Rows from expert 3 of block 8, named by matrix and row number. Rows with one number belong to one neuron. Each number is 500 + 40 x the weight over its row's rms, rounded and kept within 0 to 999. All counts start at 0. Numbers have three digits each.
# up: expert up (model.blocks.8.mlp.up, 32x256x128), inputs 0-127
# down: expert down (model.blocks.8.mlp.down, 32x128x256, transposed), outputs 0-127
up.105:464536443520526507514538595521529491505486472505594482491559501531523534505533530473477461516558477429536572441500531457537512482460470504410605491502501530498482448507496489480548481502563479493559428528451523430503492562464483503517523488476530522548523555527472476452475437518503524449560420476508486491487507466491526385451560504507505536532558470481447547494500502438445611517504
down.105:462451496474476485497552471453490606543520557425555418501532469515533509531535527578512530476454519457450454562590449502489499528504506489498516506480509430490488489557558473416550488511453513455462498544442486442428476547572524515471483467592462450553476515543389481550508510465475518534524465516517515536538504509506463475477420483467541524459527488451486524496567496521480472505549
up.106:541502543456465521437556464484460485541441481511438517455525512510508443467481427530591549475479478545471436500508487515498530486486475549519441498521545534486481506468524488569491487465455543559503455501528457493504482499497607497509502534478394517503438553477390504540473545569523481533446558515477573488487539562469532588479470483486517468467447533464585472511515489512586453519494
down.106:434478526523506466487516447472486529472427528470480616492533535432472478546531519511454557513473446520414513443478551508455504490515509430463493544458498505506491558508447502509471523506511428498506445521492525562585483527488529486508559533519515445582514535460468511457497553487468493474399481438486491511489480572421452547505496558477528416456483491529515431495558485442475457561452
up.107:483496430567455476483566487531504547580506512501479511482475515518486476552525554616523517445489531499453408554576525557525559550501479554541488527494588510495421463481573464481540556475467547536448522512461464502472550429499460491535460463511441470456454496483480503530504437475525554571464459510480491490461549503494456514442461532509496430465427506485453503475518549532531516450518
down.107:537474513508545525465457518560541506515495466522503567471521506474429515473504395447548482595582545525502516492451503524497510507523491442547497519529438499556500466481395478535425578476493520594569456397484507514577492509489487536557532518420518467438530491462561560500474482506483472506527532485485505464446489495495518433489490518568543482534410491505503528432482517516487520503490
up.108:523480445551509396492583495527526477536499427537468478466476543479467471473527553570567511530467467546478444472497495538522562496494496533540512506475540555542474467484558399539509525480478582536495484478482493538528454485510560456506444560524396501506458526498493499511599439488529514541462504486530443498461523516486526511460516490465536413453448556537463512480483581537566472463460
down.108:524419475518537461484439507574533526433529451520487550464466458461422555471513453484518466532560545536507504512505456550501551554525497506542500494523485508573575457485436555512484534490480480553520478425506507512529431445539480483556508516471496500454515457486541499436501465521549454488541510438461481525445573485519493448460534513570519476548428518517437438422494607529478522528453
up.109:488424564478558464541493503478535530469570483433576430518453532462480526490472567532485483518449518472498433448563475468506486507465530513506471497451526528559468539564537486477571521511530544510427542512414466536497497503474466469505438540514490482509433503530488477472562453470514570507449495442500498465453497498507510522432536489466506462497502594508377499455528594525445484490553
down.109:437530499460450552471513475584475527516464499537493431521471549520521595530515528495440508513523496516492530438528437485523487502484448510443508497510540485528596521540521539484561505499517466439443522569475517524544521584537435442568552517547459542530570483520473499477493591483532471471488490453492509590513475532459487557438486469498423544570548516464494485532520464420477452490475
up.110:476456488535437508440538549446455518533527523481489498524479509542560449510560501533562514453479409501493465459522456524489517462500472590510543546463555573482417432500591476494508525502499503557444476537477472528504491516502529534534528521485430486474446566480451516558484508504537482452497465473496541524603469475442442510462494473417472487509516523444535527608550522492542536482562
down.110:467456542548515425501459558546472487510473513472543559519481512507464465505556560494433451500469436467525507448512487500431562479472447505466501518454541549483467480579498470459527466501582477485524487516526510549542480493533520464569569524496523502547478480506490508458565519516527506420502418366521513470509492486456425456421523527430499477507507483520523437516571556446506561528450
up.111:466466539509546450558544498482549536501524454430555416524470518484481553498531606524456480511480507486469508455549460454506490433407524533458467511469558526550516517557516517454564490555496529526426556535408529521486489540484459479504466511525481501510424505553470469499563479430505549558474440452495462490512489505523523486427532441471471494490530579512414461495527563523456519467512
down.111:431478497468444521452546461542494528534500498518488417537511494509524533498534513533497500498506532505470537454518456463521486509461473536409463472512552495532543521547591493482586514525481520459438549627438494501499509555562447453500560528532462512544589483518438516510508564440504471490502457470476514589567489545456480535461511468507419556541555506450496514541562473442479483510505
up.112:437457490532446506463529524452460516530526543474478529537473498540547469533566483541527503445473420518478474467521440534512541468497472596528530556440546558490433435503587482471492526502490503547449461532472486542495473494488490519528528504498454481459433552465447504559494520511536487453506473458496517520623475492458432510444505469414452485534487518425531532595556511487527546469557
down.112:498469573533505432496443564551483496496480486520535550518499539492451477514564562473442455515500432462515505449503479496432563468468449507456501502435536565523486484576474487478499465500587492529526493490522506531564455517545503467561549529493517501547479464521497502432575496498514486437502440358528513488494494482483455447429543519433522478523489491546524447493571563419511551521485
up.113:549470556461445509473466451541453477463494532469437495469457523514456497395476450517552485476505579531493467568510437491538481480530451546471392517473512574522517504482534564562570490498483546535446548543464435485426537449475524473545504539450491573469469457465500525497473492565516517587506569485488529528478538520519487578459441523526437528490466485487532517501532520496478448482548
down.113:552526508519537494502542463543559455527503486557486479528435531532392485448435448465505461476537553570534544519474503465511458463527532509523451517504413498456503527466473495542503524559441504543468555494441520505485536457508485483495487534482594581444520518392503528448411480539557545524546532547459561494428492509532527497559499553492557515522516486515524515444460492531437502497447
up.114:493459476553449446483591503464491467518551442473466492530467510505476484532519602558512494433474407504503464447519508518453542460477501590488528510439605567490440475512568435524503490528507497483462547530460471529543500439492498510500492538505439519504437560468483463526545493481518493503450459465418505447518513526465481539449491532407533441496473523568521480559539568465524530518497
down.114:460512501517502462554507495559533426472444483473498540529519490518474461412537455477455474475558538529505560441476523499472540458418452516455570502437535564504545488492468507513512515535513484455543431545524532531528543510510431446570564493500517552455542511454543561475479565499500533437488456464524529511465457523493554485479535506486388478589488503460498467510522554434523527590462
up.115:568525428465424465419495501481448472520488459528457508465562466558609503541536525481494570488509483467518504428471509523469504450495474496453592486455544530538524452486514449537541604482546534464532452561518460457511514581449516553491552498486411472490574565531523537482454549508430479478513477489510508523545489499490485486485508476445449523552523469489531559552531485488514520551504
down.115:495400473572444457488485567578474547512516539462544520482448449515485526493542559523493475464489531507488440558523487527460561489487480520607484489490473494513521495531491450434486423459433554504486472425480529487414473474516494580559549449509496433508454482548490449550464404467535475539482475485524514515481518511529490479497480497500512413487433564521557590485523517499501524499524
up.116:469478520482535454559526490504526550493509439434565429514489533477515545509548596514448480527495529466468509459544469454500487444435508519445484494480546531577525504556505531449587522543506534511448541547400515509487498552500459481511482505521476478524453492562476498499570478434491532524502434431502448516520485490519513457409557444482453521517560560511403471475542550526426533486504
down.116:434493474465427526441559463531474547543502495525485438533510491472538543535543541524506520482522503488472517463529462485525490523471476552412475476531580479545544506553572500474573512520497516462437548623460475489515499555571460465490536522540441517555569494519447505515505557460504469496505445471480514599585490525457480529458495472494431539550551502462496510548576476431492485509507
up.117:485486524572531538571471491479574429540504512436498480498438493517481463532485469522503460524482515532511520516490547518528495486478549488547473500471473483445436520450570495523483527459450602530504484469524526567460584500425492546454453509479480457464482464520546561552578492437516559552472498547465475425535419492536497464535476476525496445438494501446485517488470521542559522391567
down.117:540471480520487496522482547472523431543535480558534542489470454471505469439546531421573498491536525572533505522445516542563527492415605504568459503510501545540424447499468490510425511477469515549486486460527515522535467448468538519441465509424509523460487534423550478478441438572554480518458473513479455491441560501514527480562477536546483426488441542515479520498517443512523516463547
up.118:458537436503501502522538581480494498513502489506574481509576483531573510529543524463495522504553446424516562456509525492556489450478465497415590522502507514489480424505485470474543520494568496520542445553479501410504505570439483503504536482491505527538548574494490479449473476517492518464553415490511494494535470450477509401474560503484495544547585452463459559511527506451459592525501
down.118:512418507499465491497547508494492584567539550413534435519484491547525519505535530595534498460460535475466454559573450501468512529488491526527491497463529462495480480553574465400551482514452546467448523536442489474420481496557504544501495466565476454496462503537422487580478477465509525532545448505514511523529517499535459474467408468470528507445500510428502559501557504522499514477580
up.119:435506446524471465516537521473496522494547485455486422530500517500553469528517530520452545402462496510467475567591447545490499499511502586542532526476523479497450449463540443486572513495447548519423499540453502421411574493455467486489516478544413522467459546475501452510503381488509565571505474505539530501525546468469463507504546496499457514517494504478468592497526525536510500532539
down.119:510530527524516549483489483524518535573550523567550547483521532478455481506494471530560442605461494466530490468488514467499494534542479431514444508483437509463401506545560416512478567489520495483519533462429476573546470500508534504524472539409560419505517473483514508503520496519457522455499489488460476447489457514486414439472422554545593498457499476485461517495523522514444547429547
up.120:482535468530550509495533568447470494512502509513559494533538511510538476514558530468517544479515429433492540501562476568533509453526464526442564583504520492438457373497493460465515520503562491540516492547525498421486537528458522513498537476536479552493536583440476505482512479534519553500549403477528507480555477429410467409500505532465486543506558437498484519509548507470485579492479
down.120:538432551507442517487508506511497527561551538419523467531449537584528494492496481580548487466420522486508481530556475503454487529495465519528469518433517507452463481525599479432558515526477544482430546536427489530442522430528511525527507497509505485450483474493469513579492484454539519498545447520492489477537482488526414497478413491483533508414535484436501554522520496531506529433609
up.121:459533440525527508521540602517528489504485475499600482499551505530523530500535534464484462512558465429527570450511528469541510477458469506410599502504505534493475439508496491478550479503561483498551428529455528430497499564462487508520528493476521526556513554514474477452478437519512530449554415476512489490490498460484520387456560509507506534525561466485449543489506502434447606519513
down.121:463449504475480491500559467454493599552529554415551421507522474519527507529529519583513523477444521463456458556589446500485496537506504491495515507471512438483486488557564470418557492518458512462459503547432486451431480537570520518474483473587469452543483517537388485559501514466476522532527461514508517528540500509509454482474410484474540527454535487439484529498564502527477479500552
up.122:466495527547518535565468469462588443533524518433501478510465472540490449547486464535496494513441473532503519508502549519471490449491547485531512535433479468448466516438584476522489543502453564514495474491505534553495600466413464533455475510506498473463499489503543557521564521429533581498483490536435466398557400496520519446531486486500495455458519499482486487508462532552533500426591
down.122:524482497511499469529486537459554420535522482551540553502502480466508449410549522437547495525496532594541502513442504523547526444397606488575474524490482554537435456503493468522437520485459516546487471475506503537530489456481517494446472500423525519438489530429543474454454448559542507504454471506498462481431547529504544456563494543538469428495453542506488550494520438532517522470527
up.123:576417538550489457530552490519501445468555452474467429481509494463495455499511541563577480444471475516493472516512470546517560535482515577514458500486545543522434455483517456587520496490494553496472485475472465452472423436499565486489424557499442563485439532476494474533571430515514484547470519465541492478459595536495525529453541509472508470471456526542415512479510567504548518513476
down.123:415489548501513496504445489559513516458469441483474559516501509446472484457524468515471495518515527504514456462493499535485550524504492513542476480501533489546539491485455564487572513506493414513541490492472487516560514467551444393558576473489494489457542521491560565466568534591479491422552495437501539539499481478478535469463534487529444478550464553433469396488484590518503513567428
up.124:491475440572473447468543501518495521556541533531470491488507463517499442534560549618580517440470483498454451547541480570511589547507476539538508568485535502462414430476543408492510539510476516511497533501493480471484473400490480451519457481527492485470475535447467499535616463526517526483499467499493485479502538517494455490468496524487525481475459484489410436496529591534513527457486
down.124:493418522498547508465438546566529494477463442525518581467527538454443511482505452462526457572579508480545503472464520507485538541502486462512470479526482518540504475489397483554436545474530499566592441414517479522576519494533457546574556505422512487494490508461511582469537503539502461498527517455514467493458529475481531434467450542593528480519453491508463476447492541482521544518528
up.125:458532453520542501504533566457479495523503514497559488542549499524558477519563528461498553484524435428480552486546487551536486447499463516429555580506521493449467387495482458452522535512557499532513493563520510426489541542452507514503545469531481543487528579454487516477519496528505546501550395488530488491563466434429480406505522509473469546519572437478486523518546508462484583495480
down.125:541435538513438514488530509527494542565547543429519458536446530573529507503503491590560487451438523477497477536556471507462492529495472533529467513453531501461472473527594479417557510527472551488429550539431488516437504436541505533530507484521497476451486472501460499588472473455544512510558437522487496499546494484531426493468426482483521507431519487431506568521524499523513537443596
up.126:537473488545446481463539499528536493512547467488488467531493529483496414487513542505524514400469546501470431550538440521510522533424482607544464522501568535551488487491517495472573491537480529521406548523456470461464495459541455459516521459533502520428477528460474472441501374539527506584501461480512543529427604491505521495526494486468491459524457535513433488484525553479538520481478
down.126:504508513432551545459443432543532506486531463555511510484536503440437449486499377462518487588520522528514489491517435510487514535544489456500486498538433464527487489511454496563507585470537460581508515454483448483550515474532467473506517535450540514425567512471540578449510508537466514441548577455463537494475513474457531457490537532522511535575458479488474485410512545531447472548469
up.127:524518463459509523468499492546535489513494512509556498519478492454517408512452521490501535465478472459493423445575484507438483524380468557500539552538609553501514511520500512470549590518546509498423504532518465493548565446507471478578520485497505540425511560506524537418529495533545502455460484506467507500390543484439533569473479501491472461526488540538500457486482545446501467539450
down.127:427499507452532536491498451550494505492502473555473569550492543444480492562509460459470510497518469481486515485502436528550514508526472502451491508527551482544504487517424541511547520500607458537488571503509470523598528461552489438531543523486519552454573488462554511467507506490509499440523510438461570579526520442465476518460589531485414515599465469484495468453527522440489492539418
up.128:501539484559548502467526568445469496478516493547535506517538536491520462511526521484552535502511424430509525454526515544501497429514446532449604584474538531455476415488491476484535527501581459577514469525482482453541491525476512511531554502517482534525546585431485507440480478538507511472528421470498573494548472429409478429471513526449520508518551454534502543508516510455505589543498
down.128:548416537491478485522503532515475526564548531399530467521463522586525499485508509570528479466433505474516466530547449495453504536494465521518457507427528509465450479547573473434550475515499556478450553541452477510425503449531521539520496496515497505485434468532473499581526477481526514512553449497533478480536504491540418494462403479480537527418536487430485532524536500526500537431604
up.129:555494479534530478443526501485469468519467427565436522517498510512493465495535518524519494449516453477503470495514487522472571411495469587481498491473592550495449424481556418518491519504520574556539471536538455508502536539484574561518517505498382521450499564462478539506490478536539541490539463463531590502526489469456462484462455500491479508502442485496552557532535501486608571504470
down.129:459437549565469539478473528553482536532478577495555531490434495532464443474530487510484422488453538500506496470505446495427523487490433464567501542456453555466467502567482448413556536500475482492474479460426534544495492469527521534608589486470587426495518484495475519499528506503519491434464453464505510520456469545487403499458446529534474450503497511454505478476568510465448504495531
up.130:460543450525514501502539572445481495516509495513555497521566497525565481529545521461511534500539448431511550453511516518527494432493454512428607546500517520465485415500478462472536540498563487548537460553483491438519515559448476506512562477509497518520558587456497505450482494521489514466541407489504522496562445445445489410486546510466490533554575450476488544522535510453476597526486
down.130:526405533504479481519525530513482559563549545412534442528453505562522520496528527578536485458451513475490461550563447503470506522486488533535470503460531480486462476556575468395545483516472563473434540536451488495423486465553506542510489477540487481479448476530460481581492463459540518531556437500520499504534518486537445479460425469469528512431507503436503563510552506522506533454588
up.131:474459530504541444559536499492551538491527452431562415521475525477482553499531600521455474516484511477470504453554464450505487443418523530455468508472559529556511513556513520457577493552504529521433549535402518510485490539490461487504463512524477493518433500559471475503561465432502546552481441445494466493512492497519520476419542441472472500496537574520404466486525571523445526475508
down.131:430489496465443525457547456537491533537499496521487422537508494506524536513536518530495507494516525502470536454526456470520487510465477536408470474518559486538551518549581499480583517525485514460433548624442492495506509556562448448495557527540458521543588483517439519507507571446506473487502454470481512591566484541456481535462509469505418550547558507452497511541563472440476477511505
up.132:521549442545540540503558600554493480530473572502571483515503549517535506520481495465542523483574451461487554409483529488518472478443458520472622545500511558476472481494459561465497500482517411516499477488488541492556501566458452500568537498503507526569493542487483508438453503517507502381473474503495554508423525488507516541495555503458487475505531482465497482538481492386490498479443
down.132:508496479468514515465520476453506573540538466495484523511557474490496483594558569550472504514484470409446508484547460517481534545514507529391478507509598477537456458539482479476554502543599495487534502530534478460542462530562539531451449492562465469513492538560501491491565508507452522550577445445486492529521533452502432427431459478479511537524462431516489444455561516476501540520518
up.133:504542422537513540488580595537479482528462586493557475505504554532548500542485484477562524473567444477490559427478521489507477467456460534472614538499512555453453477486477567475493492474505422528500485496481540498531520557446445509560552499498500512559477558492465501453451514515525488386465484518469569507452527497492491555493565506473482485504541480458510468555495491396501495494454
down.133:510486463490507490469537504462503574544517466508499533505555467488481506590561586542450491531500468407460516466528469505470530533506511515404479512508591481541465461550471456463523508539601498478554498506533496477565456557553527532471462486548469451516467532571517481494565513495457514544568440437495498504516519458489436416408475479467528521518446440535506462457554524466507550521508
up.134:571484547423449536455524474491457484510453454517463470436529503496533475464523450474555510496526528515514502502472454490535493487489489493467439454513512546567491475476496514607514514458476569552504445476522471466506465550502619531500446532425398532496496535560456497530460511535488448585502572535531509532462574545532537538459473451537478508515421521481520525470521474505558441554537
down.134:530518470504467493489532459517499487486444544517461513459551467445515467444508442526575540476522583581453477524448571525507528540446513451562494498524458468512526538483486497544462514475384481520525445468482494477497458544528518506513510451499494428513498521461466491510408506515433470510428548525533544550445509598519566566558503521524517417506403534459504503485545487485553448525504
up.135:509410433549511386459537563500529500487554445447513430443504481596522462553479556563461480494495488488534460490524505471435536527483508523509556483410504492473511500496506442508498493512481510469517509506479496464452576493464439558480532481517486494523503541528487517590504507455459518569546493519496474447527571504475565484492550450388524523450546571525520465524469546538487559518511
down.135:537565465544446476474496467484525523472454488513571585501511462458514533589481570516480544520414474467506450507579540503454505462529542472522510534564502511474564521468543507496509471463507516427458467481509539515476566509491487481491471511528455450556528476513487471461539481433502494504425452541483463469511437470476410444554555558494502400519532499587528505500434438520504503512415
up.136:567524471431422515469498502491461461529467436500466468436587453535594505500508475471535537531539495485531533444453531496528479494485485479432519452496514519551526462462502477613506571437535564493554433508529478437523461577466587513499470523439414515519566529560516518495459559519430457529526543521527481517488528512534539496463489457514475535530493477488508575505494482489534475552538
down.136:536490431537444500476538499500512527525466543495503504471514440515501505461554496519532516462521594553444455562498507536493572512449497481589516478524464469546523498508484476474449470470392518494504432444485517459422465514506507554529498425521490450472500522504480476532395465497497498527467514498537488541436537559559553500538463487541499415510383562456535555473550423510528482496520
up.137:481518466523538514484545577447467501515502516504558492516533510512552469523547512475537542474522413426495524487555470561528500448514456541453555582491531503447446380493496462469515531492563504563516470537523490424491525525439534535515529480511464547482509613448476505507507490540524536499547420487521512479574482427409479419486518514463486541517552450478485525524546509472499578501498
down.137:537427567520446522496513506526503535557543538432531461529454541564521482495497480588559474466425531480513479528554485496446491527490472514534469510424518511446458481536594474423571519524472535486437555534421488533447510436545512522540514491513511466463493471498452507576493478449537518487541438521496503495535491494528416494467422497478533501418529484440494546513523507521509540449595
up.138:480538435493459493477521556452472497518512481503536500487594468542603492556540529466495551505549460437517536438482536502529486462487463482431599509501507512502510441502466463485535557482562502506552457558479477420524500572439465523497544473496489496529581570501521510452466520519438475488542439498491500503564457464486508429485552485464489534577590461473482561526538515463470574531492
down.138:525407505517489457527527545518490577549533538434536440520459469534504540497546552568532481458489527484472447572564459510478540516476508541554485480491528462520473480563545460397530456493445570453458525497470496476419472497566499556502484458553473461496450476548464469567483432445534516553545457490545516525510546488549482468474460464465513476446453534450514579481556507506513526489554
up.139:478487509569521539562472475475581438538523515442489478501440489525481455542482471537505471517467495530510512506498550513502489476485549493543485512457479482438438524445588481520487544474451584519498484487517525560478598488421479547455458517490488462460478476514549560539583498439525583522476501537447479420543411500525497466533476481513494448449511499448475500494472528545543521397586
down.139:537486479518493493519480544465532428531525478569539554488487469460506462432545531424571497509518533578540499518445515530557530474411613495572471507503493547538426451503481492518434513474464513541494480465524511527531475452475536512441462505420516514455492527430552473469451442575548491507455473510479465480436556512510524467557484538550481429484445545524474523491515421525516523459544
up.140:443542441517518496527548582474494503506506492507573489517560493526569494520542528466494525498544451426514555462515521506542487437482469498424603534501514507468491422508484473458542524508559485539531439555466498426502513558440477508506557470499502522521545586483501483458482471518502516469549401498505502494549458446454496408477561502483491536547582454474468546516538510461466599527494
down.140:509413525497472495510531515504484578564548543415530428526472509545527522505527529594541491459457518473482457552567452496469504531487490531525480494452537468490469481557584472400560491515461544469438545549437480489430492485565504532504494479551475467496456489533436485578491478461520520522551443504507517519541513497529447487456423469471527516437516502429498553509554509519503519465593
up.141:548512550510550514513462510526520466418520488574506504515475523428447509462441549503554485489493469490507508439503526473495478514501473527460552514507519579489512538501488491512512431544547382481468530484489482521551417414546491433543479539491533567531542524444530481424511471557531484466494518494478475500436567486516528547491502534476537452536497499620431441509460542400480473496460
down.141:500487477424515525479527441420466527564516464463478474512501500530497453538486508505478509497502445504512483539541432528483533519590510532427518480467481448513389491526510485570497471486583465469487502532508442464495510487572538455411412533527520605514485559460484526441522508509459547509572554427503498488512524470491471511507450535444493574522519454476459418475535482497428477513543
up.142:473463527491531448550535498502529541500526447423550429512465531474493550505526595521459468531483524479476505441533450450500487443446515530461455502478548542574509513558503527463579518537505534532435554532394517533501494537504454486511490523517481480506436504570485491498575476435499528524491450431494453518520488496525502483417554435486461507516549576508396472477529569532435520485510
down.142:435485496464429524441538475535468539540499487520475431529501502493539544526541540519499508497527495495479534447512459480516488530472470552405478471522580487550546508547563500481569522518498508460444537622472486500527500561558458458501556534532439522552578494525458518512516571459506460487511453467488505593587491533448484531445498460482429551549555507459499501554563483430492485512517
up.143:441532460515552491557554590465504509490510502497597474518534506494542489514535539469495515491517423429513544492549493523553478455496485500445575561512525495454479404512488474453538509523555488556512436534471502399486500530440518507492522477491496543524520588480496453483491443530538528505543399506503470469540492438436495410470556521497509528508584459500454549497532529486466585510489
down.143:519438546487457515484534475509491562573545543410522434526471531551532496510503492605552499466430526488490465526569470491457487547493483512518485504432532478463466495546592465420573518523466524467431550555432476513449511478558512516515508498550486459480482500504430522575500508470502531499532456514498508510542499507518434519465409480474529512436539492406480539510538514523503505463597
up.144:481549452491528502465527521492482482567496469514509528544550489537538492518560521470471562492528431442462556476539495551544505501515453515399540543519527491477454398473480434487505563509568528497542513568550509441512550530472548516506521491554467544480534536449496566494533528513468583518559424469531460490555460430446466407510502517475449547518532433456499525474539509449475554467469
down.144:543447533527433527471517497530514552550550540448517485535427530568506515515489474583564493449439522484493481552570488524443497525519457533543485523461506491464482470503570493433540506520468558499429539499413503520442510408527505544542506485516508485441498453478476491594462447431571514491555458526485496481535477461533429480485439505494525487423499487452515575499501492522502527448588
up.145:441530489465504510474498478486473464549499524471455528580521498554531492475562477486441566464492458498426567518520440572534466465515453526411484610522523504487473429454482485491523535536512547524485516574537539470483558503471533499512531497558456572465494490437517568512550533497485567525525463499533451516590430479458448486526482506512410546524528432421531530520539514464484482482498
down.145:556477517559455500468536492534541531559576514460494502546405501562471519503466490572578452467447535489503498544536509495513484518527482540540461518472496513462457489488564468443526505547475566492443562496413512546466501415525512536535492502487539478410521452467525500555470423464566526532572462533467500471516494451551422471508470498517547483439493490479500572473471499533496563438568
up.146:468424513517478451497548474457505427515534461474471476539499465501474413483521555554514507480450420544497480450520487524466551457452486598466482542464610563459425477491558445556515499527503487507486568533505465537551509421498520461504501537521465540470425569465467510538593547497489489509458486477432488476535501533472492537493521480422490475496496505499524439555534580457523498540498
down.146:487469480534548459526503566540503426467445481467501587494516484519506449424521504458479447467563498491543529420430561473460544476407457508465544472457543592506507515523445475510516463512537505459577444534564497535531526511486488507563585500448540543531481533488537557481534538521503478445471453454557508501474503521508534528505544510520440463521511520499485443542538506406558558532461
up.147:525475524501487456479561476470489483529496478491459476480477538537499424557503549541505544439435428552478440536517492528445526518509548491536463523501527487442480510487541493503472480534444510518426562510495495496496509463514543528438453495533429529503475526483447485595533548515527499587441483527457472449531537534463480584515505499471548453374526549557509398527512515567575479449473
down.147:403564472519518526519497458472493531475421524464497520512505565512515493545554499538408549538475497545416481539542454556523543430509455437535489562575466449491501500495473559468478514469457466477484506491508563519493581541480485455509517473582477490470514456501474494474511507518499529449434504448544491515474433564501434518508500479548459478496499512460484459464528361521496456458424
up.148:502447536479543443539492502516543502480559426431540445514486521479492499517498563526479468545459492487507483407531464456459500486465510517465480487455530555577466514540517514514581533507544556524449536504405475536542485509462473485508452574505484494525476508559520510457593482453483516493490482415483468468479484501512502470414588469467492494499548575526382503465499599526441510499515
down.148:446510498470412558442543480548468539533465485543472463524466524481527584540531560497483524489536473500485535428523461507503490521493451547418496504538580485541584501507528548479549512511515449462439511587490510517554501555548445463550562532542435532537569504519466507482520559489534469462512465456483491610551484506451486538455467469504447526564545501482490478552523467413500468526490
up.149:460485520480516460566524499504515541497521443429547440521492511486530547501551595503451481522498536469474520457527464457509492446444502527445484492489541534578526499556498533452592522533503527508445545553405521509503504552499452468514506504511483480511466493566485503484578490435485526504502434425503442529518472492533498463429569431492439535532569557498393466483552556523429531488493
down.149:436485473473420530429557469533463559539512494525478439525507485465537546542545543536512509489523496482475510469523459488514493538482469554417484476540585479544541500549566495471570517516495510464446537617466472488519494554573467477500538522534434501552567494531450499525507544453499459502516447473479516600601494524452473523438495468494437539547548501471491517539576489439495492512513
up.150:513482473548488430501540499506519505538535448554471493452477490456456493459535554573592491543472513530484451521514467545560557535506490550531464523507542534523454452484554465514506532473476556560492537460492493509532411453531559430508414544502432484495459493517489502504605427504514505554493489487510458516444550507516445484446504487513530452439449512522406470467487599534542497437470
down.150:509415484521523455484445520552526515440506453532490534452508445456429548483521449481528475536591546515505514525492485553522552544526509488528488503517479478563575450483415525527474547482492461554554458438503500483542451465536445485534537484458501483461547495453541520443483466508520464521546504441456492526459572479486534432479549536549515489540411490520443450414499595518496532563455
up.151:464464528531539448551554520461556539501535470422565409512449517489462543509527605532467475501469504497477498464544465457513497435415546525485478514455556519535507518560524496455550470550481507527420541522403531531488486526491463485488466510524489491520419520555464446496552474451527549562457439464475463482496487508519522490439519448468509469474528597524419460504520566538474522475518
down.151:430479520467461519465549450547504517540496498515488411544497498520505531488528489523492501508498537524474543456522446461529484507465475524416451472501534497534551532543585499498582517523477527465430551615438505514505519555552454448499556546534467524537598466504439533517497570423509478502484475462490508578552481551448476549467518475511412547539552507443497519525552470440471464500496
up.152:507495507554534508435506537430461461510498493521483525540525507518507474494567514500515538497514425470468520466533477570461536400509448579454532582486563548461428398478517456522499541495549528573518491530529487497526528523448534548534522514535431536486488554415475547488529513506518544470502440457506567469574436460411458455483474522446500508512491458503547527529547512458545550533510
down.152:502418561542469513513486549571498508545546552457550483522428519578495474472508487540516444460429529476530495533536459508476508520495451508553451535448485527437457465538554472413565490519486540468458557490425514529430509414536513516572539476483545480464491446505466494562527448498562515475547430506527503490513492487531406470466437509512516503435525479451482543492524517509483560441557
up.153:518479507474488448457624477443469480529505491506462469426497508496507449544494514541575548451456500558480449510524490517486512534521529531546467513490538504451464489469514444558472496482460500519476542497508474473487501476494551534457447522498411498514480591480387467564507552521490504586439534535458506448515560552452487574505521493462553477416511539540513400494517540555543462508466
down.153:407523517486481521478460452527517536444441514501494575526536553445508457574533488518423560521490461495425496502542517548477540497508468451472508521538523455519547509480468574497488521475518428452502506489526534531566557526557469429542563479561470447522500459510471523455558562490482495431431498441511503529496455508469474514491533524513416450508461502503505411480524470418519457543409
up.154:552507512522515523540527569539516443529489548507561436486505502482527488430440468487603501506547448491538518406487539495527463538459489517521595504497498547494428512479510493550503495441501469500516442440499503490525461527470552454551468544450499509563485558483508501491458472484485492422429570522524524462401536506501567591498532549464520437469470511464501561538460528415509448480506
down.154:507509462466501585460547431402513518574498449531449515546529464521508445584553552523471524504524497491434537489516503538497515495494512527390482491526585478525394466495505465526474555544531480494497494574553492486556516529502533519458450500545469509480514583473506521464489551517460558542510451482467439520500489510496420492488441493551466523537466424458515445496554418479503517488542
up.155:464533448511498502518524581494513498505495475495587482494580484536558523510539529471480494515558483424527559447506534466548500469463468496417597495505496519499488446515497478477557508498568500497560434545456502420495502575446462501512526477479520503537543557518479476455472450510484523461553420483512496483508488465487525384455564502491505540554566462468452562495520507452447611531512
down.155:474440501482462500499538490484490600545530555432547418515514479533528516515548531587515515466462530474450454572583442503493511521482500507510507497482520440503491485565576480407564478509440532454452525545437491452420488525583508518487481460582465455531471491546398472552504491455496518527525457507508518542530514515521465479475426469477520515454505505443492541495575489511491486487562
up.156:499432531507443475425534535464455529524525503504481514515464541495530493484527538512570518441485415494508466439521477497497506470497469629501510518461564562501423463499587474507475487490520525563453502520490459532512438505522548520540502534484428507523440522483440505557493503530531474495496487438485559518595512468449499514464485467365460471507479528490558556594528536467532521490539
down.156:441453548531499430506498546557482463542441521474527571542481515528463484491554519466430471495480449495504543409490472506451520463462452507451493544449543576491491487553476498468541471524573486490500453509528543551570462502502504445573603532496523518522459513491483509460517557523536512449480431421519518489499466500444442481442520520451453469521496488473556451533550551408500517571449
up.157:502451479547477494485534480535558512516551498528491492533491524464466414509505566512504518409495544506455434545538503500526508545415486606517472521504586523539457524495514548469574486557472483524421561536446477474517489437547437455522479463534523487460485514479452480455504423536526504533484449490454548536420575499523520507524494492466492421520451555509430419484519552470509500463454
down.157:515504512452531525460425487565528475451534427551490532480538496460458466479509421440514480559547508514529509481485461518499531530511480498482484489546488495546517470497432526564517565489549474563541527455501456475557524456528463483520532514435521540424587518477594586448506487553479483470569543459468521514478539463488552437491555510515485531584449481528475477420504578500484512578460